config.yaml
dataset: "retinal OCT scans (Kermany 2017)"
image_size: 48
crop_scale_min: 0.5
loss: "mse"
encoder_norm: "layernorm"
encoder_norm_position: "pre"
encoder_head_dim: 64
encoder_layer_scale_init: 1.0
encoder_drop_path: 0.1
encoder_layers: 8
init: "trunc_normal_002"
steps: 21500
lr_schedule: "cosine"
final_lr_fraction: 0
weight_decay: 0.1
Rows from block 2 of the decoder, named by matrix and row number. Rows with one number belong to one attention dimension. Each number is 128 + 32 x the weight over its row's rms, rounded and kept within 0 to 255. All counts start at 0. Numbers have three digits each. After the name is the row's rms in percent of the matrix's.
# v: attention query, key and value (stacked) (decoder.2.attn.qkv.weight, 384x128, the v third), inputs 0-127
# proj: attention output (decoder.2.attn.proj.weight, 128x128, transposed), outputs 0-127
v.34 115:131136145134124129150132141102127143106116130164123119164094157103078096136131184117188089126186133137152118130150130160137106192109050123134131060089179137151117137059175164091120089122182107133125121116151128134072167174056151154104170105117111072066150145122125104132148155089081151115126131113133098133128166074128078168141139107207150128120164137136119031093152094199129174104111
proj.34 112:164105169097061074106137140129128159119104114112166115160114100126187091094128094126145145081126145118123107146147095167128139082082168097127156160120118166113148116094123126196149116149146106070148128167130150073192079120118050181099078111135146115172132088169091136126103171113165150098152132144105142057150095138083176154186134102090129132090143140117160201122090160058114106064134
v.35 112:139115116115126131194075171136123169102122160133094180150127130175133102084132115127103174180162133124123101147061135126149135091160133177123140101148161125073101138137128096092044180101166121130129130135164112156187108088144113095211099136141104164102049140125120083066184136131101130131131124119128159137103077167128188120098102078146097060118127161142103156100202137106109184148162
proj.35 105:079057169167103138120137156165162102083113133136195127120135134143129085189172122155174132146126114092077084140196064133113121118104138106096125115121131105108099128195141086169076138168071142147140130132161191087066137124160139106136161120153108138057081135116164110172123103118131075138117147120050114092139096171114123156183122155175088158147118141136094093164170150130100076095093
v.36 108:122142134126134155124145084106122106141143163136116064136156097159159141180066057140121216139099124136135153111091135151172101105088143135127130124191134139025082174154155104153139134130101150129130127122129128144140131100103101175122168134160076185184103132047075149116151147135095109112130124130130126188073103094112145140117119151027095130128091126115198158137104064125119090099110
proj.36 099:085176064119076169142116136168086156157101126091137198105095146137069115132109180133131130171121124143097071147081171127107099194130141102140106123142120091161179097105131126087137133130118058203116154170131152175120119133112133089101132092087120158082134123207204120138091150129164139138156127092131158132179154162108100076125121114191177185141102130131094117152176108136146124182145
v.37 088:145124128138130173142117057123194099163154148134113140131143145154092185173167180140069166135165126123126098112112129134142080102106065070136126080121150143079126109134189071135165126124140126131122124142128137119087146047128111151117152120166141120079120100192150152131119092072110145202131146124129125079188127116099120101133123182171100136102103042139128088126132132159122180145025
proj.37 081:137108137114129132090096128190134111095133110150172127082096185133133053135147082139150109127164118141200113133107161160140132135142153110194195201124124115121133153081118135155171124128125122091088098125160086149125146201096124093121101100126128148155110109083127142074114148106144089099094139131119216164071115139109186190145088059128094148112168178109089153074167146080155134143089
v.38 105:138137126123130145121133177113118091104128186136086089130146101154143147092087096113140173124080128136130150081094133133117148122095165127113136119157186157099092155084119115224129121114095156127114132117117124108127161169141091174089137097151101145170093174040078164132157193126112129119122123134136105175026129121149102146134124084043117159137150202124135215099121080126113130070153
proj.38 103:107192082165118158177142149151145161156106118083103128132089153097137112117053161134143149087108165140132107151107111121109097157144147115039079067138124088152175134137144103059102133134131094160110110149137207166110081104049114135123144111124105118118195131216181116159131132145178150154172127101152154063164118155107114080141142171155153132094116102158171103119133084132141084137141
v.39 125:132128102119127119134146236144167109113163141134118158105122177103088121069136212155128125149140137134130121077100127109110145181106118103123143093060095169143164097075096157211120140080101160131112128120106126101101169215077077130113112080150125109139127157110085141157143139102126128187124133128130104120079171147136155126171103066141143169111166154150118145087148102146104185046133
proj.39 120:147153162133156133142157094118179144160098148118127067185094108132195047134093105122138154113106175132169104102150097097119130107141147127046116139111149114143108168118158104091102138120159133110135109164105163120144062094080142178126175092122149131136183085108127082100125138148170117058137138145168110060101113132076188106149146182148099113065151165147182134076109089157099069127096
v.40 109:120121093099126155136161085088150116147134117151094072125102091170171160149108098122115208180107128121117122096129134134158149115068112108113133169224158124056142144080184084157103153089116139126119114098106132134135152068130175091139114135161081192161124149102040142145103161099154157148131129135129121123102148112147157147137177116032143125142076148107209149104100086160135141122093
proj.40 111:152144122166150146174123129170160165101121125076121169145103153110092145160113142125118128105113141120082080142081138140108119160114110191087118100150108091164150157104103104126158077145152045177178201173128152148124073111103127130104113093143106207115165151121190147112160199141108109136121100106091139153128100147130123094019105087193187166154089132145141124160167134121156099093143
v.41 115:106140125138135160135127191080148098102127178144107163141116154146102115143128190149128116093093119140157115106061122159121136084148101111174131081157171135140156138045127134087054118135163150126116139101106130143085112136140159087117155107069141097052131106137099165155073193163112137137127135117137136081108090110104073180157187102163091089092168136121083039128165136133164199153107
proj.41 122:128142173077122100182093113159115173124153127108131122086116151164127107098142085135157110146126129132110183134156179156154154154162076141208162164160148138109126118077113169197147124130106124139078087078121155105154149075142047133180098133130083121142099083113109112168125097138190123148122132063137145113168117157044163154151114107115103094100130083146188178143117102151090059090108
v.42 066:141139128159128123130117223144086159121184058110111120175108142164140128173110087179132091104130129129122137101112129093113135151072129126134121158156124139069123165119101067138098162130138120130130135114131132142094093216129137072154124129094116125199183121118147110132147136120137094161131125129129122102129111125104124126139130159149171113141077164097134117229108120113159109129000
proj.42 062:080077158150106151128134089136128188108107137147114165069213153109071129176111094147105211132099126158126119156135139077144158162168113148160142162109101153103153121096120141139172169113136104147118189106160062135097128104085179166116110157101165103113112105164117123179119126125107163116156166188125129106104137101095163033051164115135183140096114140154132127206125124154132112135152
v.43 099:148113151122132096085110093116095128139124069030113136102146161124150106093148103165163114129208123125113146124129128078069156090150198167113140154015148091166198097093135097162096105123101131128115147147145122125140077121129166067172125163152150111114090126087155159147181115126167062167121118136124126128135161166125121098136173102130184121120122171177121177110148155077152163142127
proj.43 098:065201111184200133097167167109153100112093157169163079142121055124159134165106150135086178128132161126121155158194085065158179096140102099082058132137096165098136153169099108120153115096140113099145075105087132149127144122113138119137115118098145091157134142117162093118212104140110141159117135154195115135088103086134160135129116191144078077107110079125144116091122127106157115111156
v.44 131:097126117074129076176093126145161160087182138116133142039147105121136101133111183132064174165205128136149140116166133075139185097225166143115139143141139095092158143192096138067077121146133149131128120141121122155096113111123122086182116138131104154108055122104172091122151109139113108116130131126121159128134154136129133129109108070176110052184078116152174128080147120086096139153113
proj.44 134:164116146118110149078114184140152112126137138124185171133123138152121095172198108128211085170180124116057086114153119114087138110083093120091114181126135127096113171171144124130083143146115133091151188144171111118136128127177166100081128082084133167101069149110150091124125104137120050107062127128133060143175115097144156156103150187119081134088096116133105100114170122107121092099186
v.45 111:121134123132127097158144118100143148145115116172129121158091081071096116157104141124160119166140151132127091157112119167177108204071088170152141080112080204104107134152179168083178127089157131133144104143130132150124149139025157207106111106114092125112155095106126071118161123068089146112133129116122113176153131083102165135119072139144135142171157067127199074155110104184123105097146
proj.45 107:171046179099146148100139147123079116157128144143155173168153121165145112113163141123141109143119119071120123113123093144128130120104136098139170145095128092158102067111176151109128137152120109108139161168148096088204158136155098174090077142086187144147136068139105130093067160118164138044103121177074154114156148178105126100121133055127139163110162192101106163149090159112124181132061
v.46 130:097109123137125122086097177151075170108146059133106132096134164172151107147093125201101186150122133126113130141125131129160087094206084135101134152157131118093125146145164085050116141138153094122140108153145131080141071105117102072191163148132116141135170137111103103038165134154096101166130134133118143149122081186146132132099152083112182134177105161101149199157131142051165166107125
proj.46 131:095061145133130143140112100141092099138056139131137162109123106110108169129173134128117120140167104120109111147172105104132124084082129126151115139109131128148134070153109086159128091158053109156188184110172169193116129083129150095165157148153133117066107112126154138165131139160115190101127131126126103162184132099180130122087108154165070084147060120125108122239169119147075074110181
v.47 109:114125095106139181168153121096166112157166123157088122153150132125166144147108123130134223193133131130128107101034124151135135115091147153169138104159107151054135129085183136162099147114112149132110113111107131143126123089087201128131139137115095163122082089076019124152130150107119107132129131125132131146086091096075154209135174108052096100136101117142172124113077095160136113089096
proj.47 103:142127185121181148150139149149125145107129180106124190128102126200070094134144141129151083146112133089123130126115185157145152198181097129164177163140140104146146135075110158126133082103153062151118133156113141105164161112160035122109076078093125177113127104166162111130126142137177110104099141101105164134154151188050131088119102101200148171089101154133135149189140102143159099124093
v.48 103:104125117148130098116109181096176127075098153123138128149101099186094127149095159117089106145014140121102095130099120128110150102140156112136143153154086205124173120135082127177117121063075174130138128173076143154144107197190087103091111076114082137143096130133171125153120201114142166170137147126127122154130140139147102077123055120120118149153186119095118173166154137090130148142184
proj.48 107:125138140117198186169144132124097111171157077130143129102160138113169113120145122133169120140157087109097114100113172121152128148127067139131127116115144052160110105171213156088092169192124154145092116087151110130137145055048146166142148162139095101138183069101133132123128113170147119093104121100106136117145123136118124096076157116120134120102184115146174058097106091188099092162047
v.49 069:089125158037123134190125135141155095132166125152058153185138144082138131103084150113152130148109138124148133138098133133104102077181084095136126143127141134140163207124160126146146111033073118123138099156170133084098135036169105093100166105130127091145107136149144093137153106136217145164122161118125118055101153096129149122140137177091153131105153186156087108115112134131124071100097
proj.49 060:177122141101129096120151173079165129150171142131122122046243107097141105136113155092123067131132084093167150113136119142162108189071138109139146105114145112107134096095126071139102125102177128144156096120183137121109170130090121060105112122117075155123189122136095128087112140124117148087144158112084012172150109159159101146157172136143147093119133128156158157134113079108133148126187
v.50 082:158135158158137068151116059111109166152094102130181111108090045053124106180117110164153080109105120143143157129159126113107139169092187182118120114127173122132165163124054098110087126164157172125136112074129133162076134159055166127121105146128109164093163106098131141146128150119128088060129108132127107176123127112119131101100098089099193127162109142168154082139128110160133129118227
proj.50 073:114210101113114145059151127142109150130144120087118119229117160169107177137085148137073174098066109160008145185165103091106142102126076108085074090126125137135131077168172151079154121138121107120109159140145106121113138136125137157096099154094153160114100125111158109139102124111168136155102095095103081090098132101143170092189162141094120165167137117105138136121106166115142176116116
v.51 114:121130130107131123215093194163125172081175145138145119057155116131172114114088172106040180149152123134137113094093132124163216055179145128115143133130123095084054130161101118086124120169106111131112115127109120117125117179151110132170164152123122098126085143139129117074173115161070125105126134139124129154051142146137117163105106061137088077197149124139138173141159132096142123144117
proj.51 114:159133160164116168108120160118151062164082147129139170080095132125113118136181130131192084110181141123129138118170140116094113134122104114081129132133143152105164186184154112118069131150088152080165133170164193108093133110139115078145150150139105103100082156137138080175102094125107119094053133096151114132255142109153097153115122160117129139036101138127132104172154105116100083135162
v.52 105:132131123133129083137156122167131184092105071130129114091153237108187130135111150125124127137137124125120114156098127148109144135143136135143142087124006127056131046090145149075045179147108147125118132131099118130142163184095129121163158133134139163099065124175107144120090101148156130156127130129125165109118121134117181154125102101111102075104168142109177107177218148131117100108155
proj.52 107:107122224088151127129147090116111065128130169107125129175105087124133140121194114107096133161146134154125168094198124131110120129133105108174127157144142111099089203062147111176114122162138133186179093171061079052119102100160108153193146147108127136063129142103137109188137101161098124157125154129145088113114145130079143114164091094153165162129118151125106123141157087180091095184131
v.53 093:122118130142129188124132159100101116108166158132096147140114156144098112094170176160145125092139119134145135095112127131132121115140095097134128082139255132144169130053160110138110106138179146127115139087153131121076107121102150102116154123131146107054176136133095164149123175106102103144124124125137120092115126119122072168165179090137146116107098179142072078079124128149145236146063
proj.53 083:128162131101128089165098123184128179107099101094134079122059169142119102137073088123154158077127149135093128160145139146166154116127132167107137133126093166091166119101092154169169106128102094110120120088183177141159118122104100122148110067149103131138097113144137143138140154120175144164145132090152159078107096148062204153168114152116066103108118078131181203142142148065114063046161
v.54 093:138135122157133145109143165116136099201169097107183153134129163118109114154123163125117131113092116132098106110083129137143087138116123162130132142096000094136181140169074140117139200156118148129123135141119128105128124097088099098152105168109119141188215100120077166130071061166116127158129125131129132117110099161114236109129146158116133157062130047139136120153123125085153126104137
proj.54 096:115136118107123106135147047087133150169082156159120125117102108168088159109133128137104112163099132145129116075130156115139154157196120127175118150140182145171049107096129103123137145080142133162118102130029103154120157121189156101176187108110153166113093128067117092093125087123122108093108132101172140170143165104112128111149128107138139099201107163103111132138149116224104141189055
v.55 109:157143140098121131123127076143120127183159050074131130094155141116159131150137099148121181145169106155158166100097138138072131088117178149151129152105116106093158106124130096209111123168097138132103135121135105130109091073123167089145130168146141161142076102106054140136140115104146040123129120133128129133111125108090156151153198106024124118109053130209141178070078126106145132110122
proj.55 106:104145103112043115097124173094152112087096183119141121117091102168086114144112133136093105114105208166132149171134070100135176156182083127166180114141134130135157151141063142094150087051166090129135127181109121104127192150143116099107079084073125149138118118130204102127161117103123135175115124129176134175122142141112147114155116144201078151121116131130108119152161085126215114148149
v.56 092:117119120130117060127136121130130161056092151143133107145095084127142144122113108109130106144076154118101113165176119081132139175144138125109136149176110203142118118124139146113159118062122154128154125175105143170151151225151086162122106063123106153127095144138199076116164158073144194146129132125122132147165154124158085110094024133170143149180149159057147167157134141126065113129162
proj.56 107:148059140140163180122142142144076106151171098138140155164164153093169124139150130127154132126171090114129113099100067150119082085062119144066101109092118074140137121149195147107083167215120156119108150100182118100141094099073164198110149128155153111117191124146115179118136157199111116099144128178057111093081122143140099087070144121112153142104160134146137082110106136113085131134108
v.57 133:136123119141128134132137235154107199098075088141084093109159151129122120122125177139094118093124123124166140170122122171106111154151122127140125066155153136049070119117136118119077146163158099129131136128149118098154127174145066165103132138137174151076188136194090092100130119104092116084129129130119132156091119188136176147157110126067110075160145170140108106093203163131126180088191
proj.57 129:097136198058147121137111098121109070125128141132105115184143123077126142110152049142100138104139146126084155122149162166139105080102143129145143111097167108073110134144153107122116130136114136103201101171147150043060136146153150146119140193179114113072067134141159113165111132086097146141124158094137123104170135191120146155147128115103080185116122157111077122196185094116143060085132
v.58 122:153140132110134161184136080134121072123151234127142147164170114104148131097125071071165140148149132131101114109054131105134167122068173174131132131088091118178079154139102175144162113118113148132107138111126121174168162152108161143157120123111103132178045139051140159165140143177134124109122112127144123143087114098118083142088117119199069125102155126115114146156106077142108037137095
proj.58 121:121146088184117136119148164126174160137152141135125153085122135161116109140103200130159144152109147129202130118120107109105133194197152090083097116162095152151153149112152149130091157124112122142043089110095178137143095127133074119145137078094126105160156152209103112138127104142187100137135132139112144085121142123086079112191108177131212131091140124141149104061063155148127177196110
v.59 097:115110109101137177163132121168152120185195077167123143104140180082134136106169175142117174193239128117122115116133133104175098175115081122109116098074095101112137119157166135115159147127125111131124109109155133081115140071050153131160128158171131135158161125132079098111155046095105105157124134128125122131115145158100207130138153114144148137139073110172154128098091093176118132068071
proj.59 102:157133173153152116078161116114178133100068170141141129180101098162107096161141133104122121119120095114168068116143203121109137113118180113099122169103117163139113164110091091123124079083147096108189181194103109161143103192177164093102139088134181197121111154112118112058123171095116099053118139168144127133108131107155144136155109160159111131128095203102072154159147159091154150119151
v.60 114:121131141125133178158124124133107144129139085170128114158152178092150123138134135128186141194206123129148141142092127145103122126149149172136115100061144147158177137081184129183085094150128061131119119109162132130123092167074231082122148114119133108098082122085064075145142198127099062099126129128128121180113113090076087158126156081112154101159140141177064150106110132146133112123170
proj.60 115:108159134099116112113183180086142107075084150089141134123120043196139098136135139127125140125112126130111083128159154118145174133129141080162140151104111130070167115153096147157133044106128094106135146164124126104174150110150023143112042169139125092153147100195098129155144139099195167158145137130134162090148160163118150147177126193154096132079119130140139129183067138099166119117138
v.61 100:134129094103126147145129145116144051180126131126100182176107086094119124118140105179144119129117133124127145148130127070134093185096149147125112162137154127190147255130105100138178097083171109128136136101144135158124094064152096109166068120106125122191206115102124059151099149124130137153129126121131122102110128143143109093141167160158174186138096168141104144067055108113136150069101
proj.61 100:125075081118097124088120128109159242111162118154104145095227154143132130176066135136121119147097100115164134142089096116153141143145126187143117112126131116181138044113108142108147151108134102102089155053161134159128148119131166142102098113140152134207156117146109134067138127120150097052142130205088104155107109127176135113068145164125099097139131112146143138153106130152141163062116
v.62 095:120124138153126107120108120161169103120126167107126222080174118146133115120143090181116176110123136121121125100068130166144154107130174127146139160122204144118049131158129096127129149103117089123133108159104124080157082110127078134184120126154154132154020138156159105095177112152134075153126143131118156094183073124120132118100114159182072089129133078088129167165111143062122110211109
proj.62 094:100111072140124141178093159206095104109145147168114107073163149128129026147156149163156121186154121094205119131147086073158120115149120110133147141121112124105136131174119114139118092131099161109111153103240114122130155137131128060075199153087121085104095101134144148164086110127153116109092143157180132128138123163174103186079108118172107148086144107121102099122130154145090147121164
v.63 091:135120117131129143210129200091145121123130176110130144095142056151097094117140164147085144099132128126176129125096130143169167088108150118135139089152215115092026172169095077131124131148145085132130152114135116162159070137145067168154088121154135113116144135181138079114208123126076115084130126132120123152092147130116167115131090130116079074160108101166115116100172146133107192191116
proj.63 093:119124066128107158102084146169137153126120102161145131103126151116116045181134094172174123143112133094086079135133133104130118145120129137079137138111137117103167133227150145093118152128098165024134121136197188090093165153146169087103160163144115121127069136108138104147083126065132048102074146124147147116171117182115115186109148127115110176092152123121088128124143138089127098076111
v.64 106:130128162162122145114009137099109133098125068088164088127136100117084156114121097178161137088129125128145128146116127091124122085148158097110139091074144103155075175229145149143098071153121147130130141156139123124156099160111091184123218122175107194139173162125129115141102069089127093126125136127127104154171088159160091132144121138084132141175162090077149124107097121130170151183140
proj.64 112:105135097090123101140163091130177132117062157145182149098132154154142132196168133118161160100161106118117130158110118186077127110153087115105104116103058146105125090095117084138166143103127156075074071090084124123122172050172101151100062153161154130164075166179143124132154104146114132135148132119158078088114175114210171097103137104180147104114123179155100129084160126112130106086137
v.65 042:111114096064131129135074177123163116131133109139074132137125169142133085084136121129078102174123123127145112189105132102129109139144153213094127162145055123184112130155200102143132131123112129128114139123130116126129146040128133128133201132132142142052111146133089131141110106126137173225125096136123186093194143112163097151199130136119065064171128075122175155104114119150159129128153
proj.65 040:175110134090114092137118072095134147148086167144123123196148112151174090126113145113155141112095133118087176121147111117094129142182132144080136127126161141085144171038108113157120130161177144092147105079147044108170109183106099154171130157159173144135138065143128145049117102115160212143105190100155184156092099105103101071076117097146115140081149120163150127152112116148124124135156
v.66 096:151152177079125079134093060146124165122109129092111115132131135096116055147098119129166129088140148120149140150177122131093083123187167175114120115145106126116126143147161158127180108131082099124130150155115133230114144197168136173119160116137104169054163126075108131103099150127132151083138122128134115205170179117134119118122144153095102216086121156113153134124134080062088077150179
proj.66 094:102193124091128060053104140158093111113179098157114128072101113141110190148160160111121130087117116109159180176090131108098167066108127078131144146144091152149159115148159105134141096120100115121089074067136092106182109100124137139163137098157147136180123147118145167128144112169130184132111111170122163119113150136126145165096075133179103183199163169126106103098065061132148164085166
v.67 114:111129121107129103130133115131089108078098129145088102168121138187159090103117121006216131074128120110128122137159130184176065156120128175130130143158091152129135099099214173085166148163142080137126124176156126116143137125118152139135173156118157126110105157117095135088189137114114183074127137126112136100142163145145125175118103207053141110096164160097131117145136155102103073152109
proj.67 120:165181146142114168076064155125151126130173113085062151143150087090119118118075114128072103163078179149149126134100111100131155069136200049116138136130159119094128171138102113089130068100127147086160105125092160105092117176111100116173129138156022126147121133135135126179107175142125153167158131125159173183089162142086131132148141101180087148128150113126140108145132080153152166078116
v.68 069:126136127084134101112207132122125078126135160147050158096165161113090143177161091111086121150137126137141131121062128128087141110124075129115130095140129136135144200111130089154155150075187103131136108033198135137159162105100201058096092141097120107167097116106171105141103130133081122123131131124125157156107101108145155118147099131208077084171135100112134181177157125162128085085123
proj.68 062:186064154111133054181103104122106169165122159129113138086132128087105093106144148100106168070151155177114139089105148084215105093115155137073151093121140126111168114130131111141093118155082121104179221175112137139145108158089135096083097119099115111144184058103139119172128153099149147188090066076134181135106125096133137138093110153096150137113129168128136122136108169097166132177130
v.69 089:126138145136128162148082156124187110150086096139178125139144109101103137127128103172122155107143139133146131113112125145172163118114133114125123104130128060153142138194064112161031081094141159116136131109136136152111115134178086119101128048172125215188157110134160073141062143141107084158132116123142125164089144118104072056150205100152132063165121090115164117127150072142145126138178
proj.69 095:077100137123120072121201087103110182095124159135153113140102202183126141166119163127144132119180122114115090148132115156045057123189126168170118104151050139145125139120108113136158212142111119182080113096120094160200163098146163099141099109081161130141129154160140144136160102126152102126128135159118093091171107103150134178097103108116107169092109154152055132087100165105108122131154
v.70 098:133118154117122110111107142131119157115159066167117160145124107137056137047172164124134159094141130124102113117190127161122080110152173129113135219094160120171092187090118129103109168110131169128128147087201124145119162148000133139133166093154117133141132142131108129137168108090118070174124125131127133099134136154107175092156132134100133117089082127143119104185127119145125138221155
proj.70 091:114167078140132166141086104172129096158111178096155118132109153123165111179095062125099078135103104101204174116121179120108076132157119175047137113100142160105108043081128130144145127105068113063169152170103158084065091175145132161138102122101099133183149173109160117148112166105108136107101099161141073141111111159129144146112135142141117132077110161126110156125111124123131145055066
v.71 091:120129085153133156164111113133113096161058144095173138112111081155115183176143143138064096119105124134138124157096126123165161167053114145137131156144129089149134122184106124120032145160119136119123098118078124079098113094140127117113088100123140187126166152134129123123120077061192150129131132126129118104119098127193092174103163164138113089175210101071115125053104166186175137104146
proj.71 095:171161156110114144147143057052196135080127114114132089169162159143127106107099122134191125097150156113109096196156144175094112093219128146099114081116092137111088212161136121107143151113185126135164187138151120075189169119150125102102097158146144140131118123218125141096104163143096118147091135105118131130167125080145152104158161103126143102100100135141147100084171118064097128139127
v.72 098:124108026067125123064160102155115154093152158134105123114107160139162151196131145094051116180124147161159135136117114109078102128115136093182131135147125129075145109151129205136124133150088126131121129164087127132096106127139167128099094212091090071092094117121112211185148112101108138126119120122126124112104144127149118220145091092121061207106131152138125137128107136156163138124149
proj.72 100:168142222181066130124094160143114099108072086141127142092101113053127108057134087115161100092124064153126120137156175181172156172121108147156180154137174133166128143112121084133102086128143172150125089065158091183071130115130103175090160095164156130126101103133136129066088121155130111128156121101095206153102113128130138115159141143112138122121152152140162140114183135073106125176123
v.73 117:122120101173132145140122133072107136091146061145163102105115087231089166086200176124133145107104132139122108130172132092093101095079099103132153176080149099162192062130085144153091134139141147129119130133127117085191092098124194140074146124138088107078114121112120167169127120150127101161130125132127112117202091105108113152166124133113139179109124054132117063107116170153131145183100
proj.73 119:173082129140126189116139077169158056100108159121164153104116136129133111151077096138129124187158102105200136067173121194127160193140068123078119106124124129094143146161113111096133127131132139101156173198162186134038153102136118072182215126180108119089105140116133113083146087158127108129058155146129088116127118146151140123137152121131128115093102093097126152148145168127113138115099
v.74 070:138120092091134111136206064151146095130127099115186150138112132137164162142156000101132203096148122137148128083111126144188168103158164077145114081078183129163125125082089142140124138127147154131127131126136131116142151139153078092153128137136137136142058118144166116066103110112066120110135138118135157166083142098110133124090108133213161161110146131077094121149130126088094148166183
proj.74 073:064070113178123126107120155180106079142124127092101155123162108127116180171107155131133101238128136124127062159121148135126089096123112144163143095109133146111139097175139153140164110127128124166185139140063077137115129057119144131061126126041123138146090112105125139229099116127156089153101166115106096055117135137126131141189110110151132095153118125081155101128183142119117138159167
v.75 079:118119119075127091094182127186151118103159172116148200126132149072196156087143031116144137149134120127114122084206130136162189136121129120118113046092137109125133117092136126104170120071169127131118129143149141129102179163103097111114109155116135147131106111133152132112115119111063123132130143129130123096062169110144126092140142119166161193106108139082123101224181134064126163170167
proj.75 079:021122074128133115122098142164108137185116150111102133125111127114132107150191134156143096162132123136153026159138144139141063142104131163128155146121132142173168107135156147143108106099125137109167089138127000132107123106110153147108121107045099127213096133132139151212123144137161075096073099110092174131132132132068170129142103102127136131132117138100150138137136116135153120128165
v.76 103:145127091117129136143147134184129190179120188077117127155150147144165101128098135122060164110098129139142130119138129172079104151141155119157124198140113180072109055088142108158134176122037125143122132166110127077120196110121126121188124133103116075079114114154069145107215159142128165095127123125127105122112142051105145154122130159147113153057146142162097112110142145093117113069083
proj.76 102:165131148181150175105138171096154134137162061137086145109104125137133174094143141144191090155082116111138159158164147068178170125093094115120130073129173100156092097114118129102106093118214109029082129155133098105096070129118112112110138142179167176098146110101110111120088145120131144154138112104089232156162104163141140104176099106108090132155155112134137156178134115153103161150162
v.77 132:125139141179135156159130137103118079158101117101127067088133124173165120182085113099133083170140123129143134121068127108121201123099095134136123032158101109127154070141104103135136095128157113131127111133077135113144074094255127115100120156098150122144111102134179118098044143123126175116139137127124122133133116131142088122123146115198147105187174109146160142108128130120171125061147
proj.77 133:119091151104120076153202145076140134084109106155123185136091101107087157116134187116141200115145143132092029115146087120116175147120135130172131178153135125111134203176117169139143133172172130130138175109148117137182182103124130061141137140127140104102097090118132171128175109135164093122126137082133187149165133084122091118122163111078113143143108053141125076146156162073130106184127
v.78 053:139133101086128163109117000125079214131159099114153109153155092176090123157199126106090131146139144124123127135152128122094032091158151133119115231123154095218149109148145167148136104131106102128142122161135141195128132121160160173136095095118105106104098117083114114134137113119110126161138131129137123167191136161100108122148114115153122097103182095122143098156115104107151064111130
proj.78 054:154169127125115057100143154135126046110125110159126150131170148119122237139083126120158140080134173076177177107142153132086141127149111096156127098130134120091206117193155113135176116121137126072069171121102177122110120137124113113156110104137119085113115084087135175087124099142150149107098155195082031102115110155161153174138156122158113158102135153140096102121121145147079172140152
v.79 081:121163205110126061097143168091128113129136204159039136107088205124133095094118169144197078139142126125160148127077124116081129104083077113119123126152099148132130106138166107108153137082120085118140125126129137114130139093104195160059134132132138147184124138120114127214124130159164147093128145130124138122116097109147143115184152103110099093158100123156165179203101081203110131117116
proj.79 080:176158146159150138199113141126140166140096154123142102089110134124102031138188147124091140015143099210061136125118085112151126126096135119146168140146131144136108141054121145125073143133099139202217124094121154153171138169095130097183121153158089122132169130133126125063146126122104107131126086124139139171108107098098120169112093162102134157101144163150083140138078136104151126109124
v.80 060:124147139070125152152096223127080152124192196138068135108191084109128084134128190141116041145111124126118147187110121100098130145097087204124124114168096093164111132155137140126169126064122072123129151132200130157078132142115188156108135112099111141130127125101101133179129127124073113146127128135121115142139135150160133136218151133097114116144129078151139161214152121116135102141118
proj.80 054:173138095129135035152139095074153170070136140156131101134088151105123078070162121106130153013134137158111129149171131106155113127122148115113145164119103108144186145161151109095088121112107121111172151110153095114152111229164156119189146132203130099148129133143153154091118156120148197125105100127077183183080097128153171138094136145117116181136148164128120134135081123125151097100143
v.81 092:130121165138129180197134085078126089083134099121191117058108132137101102196206139164174173068050119132145127161104126083131107075160151123112132090150121093195133128148119181132130078149178161130119151175099125096188047140170097118087082146140116178078157137114104124129139132144133109138133127123129116130133164179120100149116119127132131133137160114062130132073096114105135143176168
proj.81 088:113115134064122073056147042151124150150152145112123138162149094146131245102109144129138109163173137105090126171114137157092184128084071099153121102119033137123147112148148115146115131153082141152092088115124134144108182082150112103180158131174142134121091138155123140116108070189125168133083168132145088082122114090144137108149144124171155110151088150107131096114183171144111141085163
v.82 099:123138079098130162146132122133148091123155221130151113085115160163169128088155101107123105167087125126113138154191136107150140125111142148063130156122130112164150088119139039109178154075127145128125113129128154103133137059101133172080121145125138152110133101079131090151089117138073147134121130150123137111113106124131137079203123110149136063156097071115151115204134108115171147052239
proj.82 085:119123106138143092166092145113145125192078179188137115137093137102116105120150151139191142056110129140164119050097127066114099156097106168101127058139165141132217109133155183113103118150110120114135176140094110134142108134141141109153102139102081121158113071126146178093148063095177131145127162117162164136112085107116164095183151079065143148076095132098148152162140071175144094130128
v.83 090:147132121147130114180075221085153123122155081087091099112182116183189080138035187117160091107186130134181146150065127091080176100139100126145129064110090133083118098116145157169081133155151112122121146182106114138102120164166093143134187112127156141134057148136118150118101152104123149140127119127129133142193139110142100175097144120144084160144160103130128138130118157123103094118059
proj.83 090:175140121192113125156151103122152116001119121126108148126133125109131135108143110139090120188117144135085071185159089133104171160174163068173105208118124106126121156141102103085153127118154133221156103120119146101191132113098147116174202123195201129139102155147136128098151162096140162103164147104096126098106146129161144137093091125130094127167135112160132101174116127092147157148135
v.84 127:119133126128118179171063180124142116079068077101096090175170109204090085128096174059131157064115144137154138142147129184147100128132184143130130126105111127123113096110130140152120054152085117134124134166144128114130157101169112098118192183175103157171105164096126119111158169113050083153139121124125119147111130115132091080134138155143138078095150125149173135154178061104202120132112
proj.84 132:132141146158130121115187152088125141142130165112110160079052167121108185127138107131127110155148088172137088113082153088050144096107132110110110144123177118137079117074047065137119126149141171092131129079068113130106109126129108084177078096089139146146149166121122169140122159151207077147102123087145167131162150141146158146108172078098103174087089082172093143137132151104120179083098
v.85 099:111134111103121138150150197157145163095136137166096156104108140113152132078074090139140137131130122119091116096233130155073091149120124149110126090114115115132139105109175127119154129091150123127120143119155134140120160199083128167157114146125122120070152126127105162173079127105094137126124131138131125085114227133125140124164150115123115178137118098124122086255158083055169145100218
proj.85 091:038147110098153072090117134174123129172132141143106115159115111067108113130219112139140116110123150125137058141118145177144127117154130193107148132131132142167128123118162130143112102131118146111122123142132095181080118150127133171181178090087135147202105137139167147112133136127153095023078107127140159187154125158092160093099114098114077180116144168104159184109144073154172171084108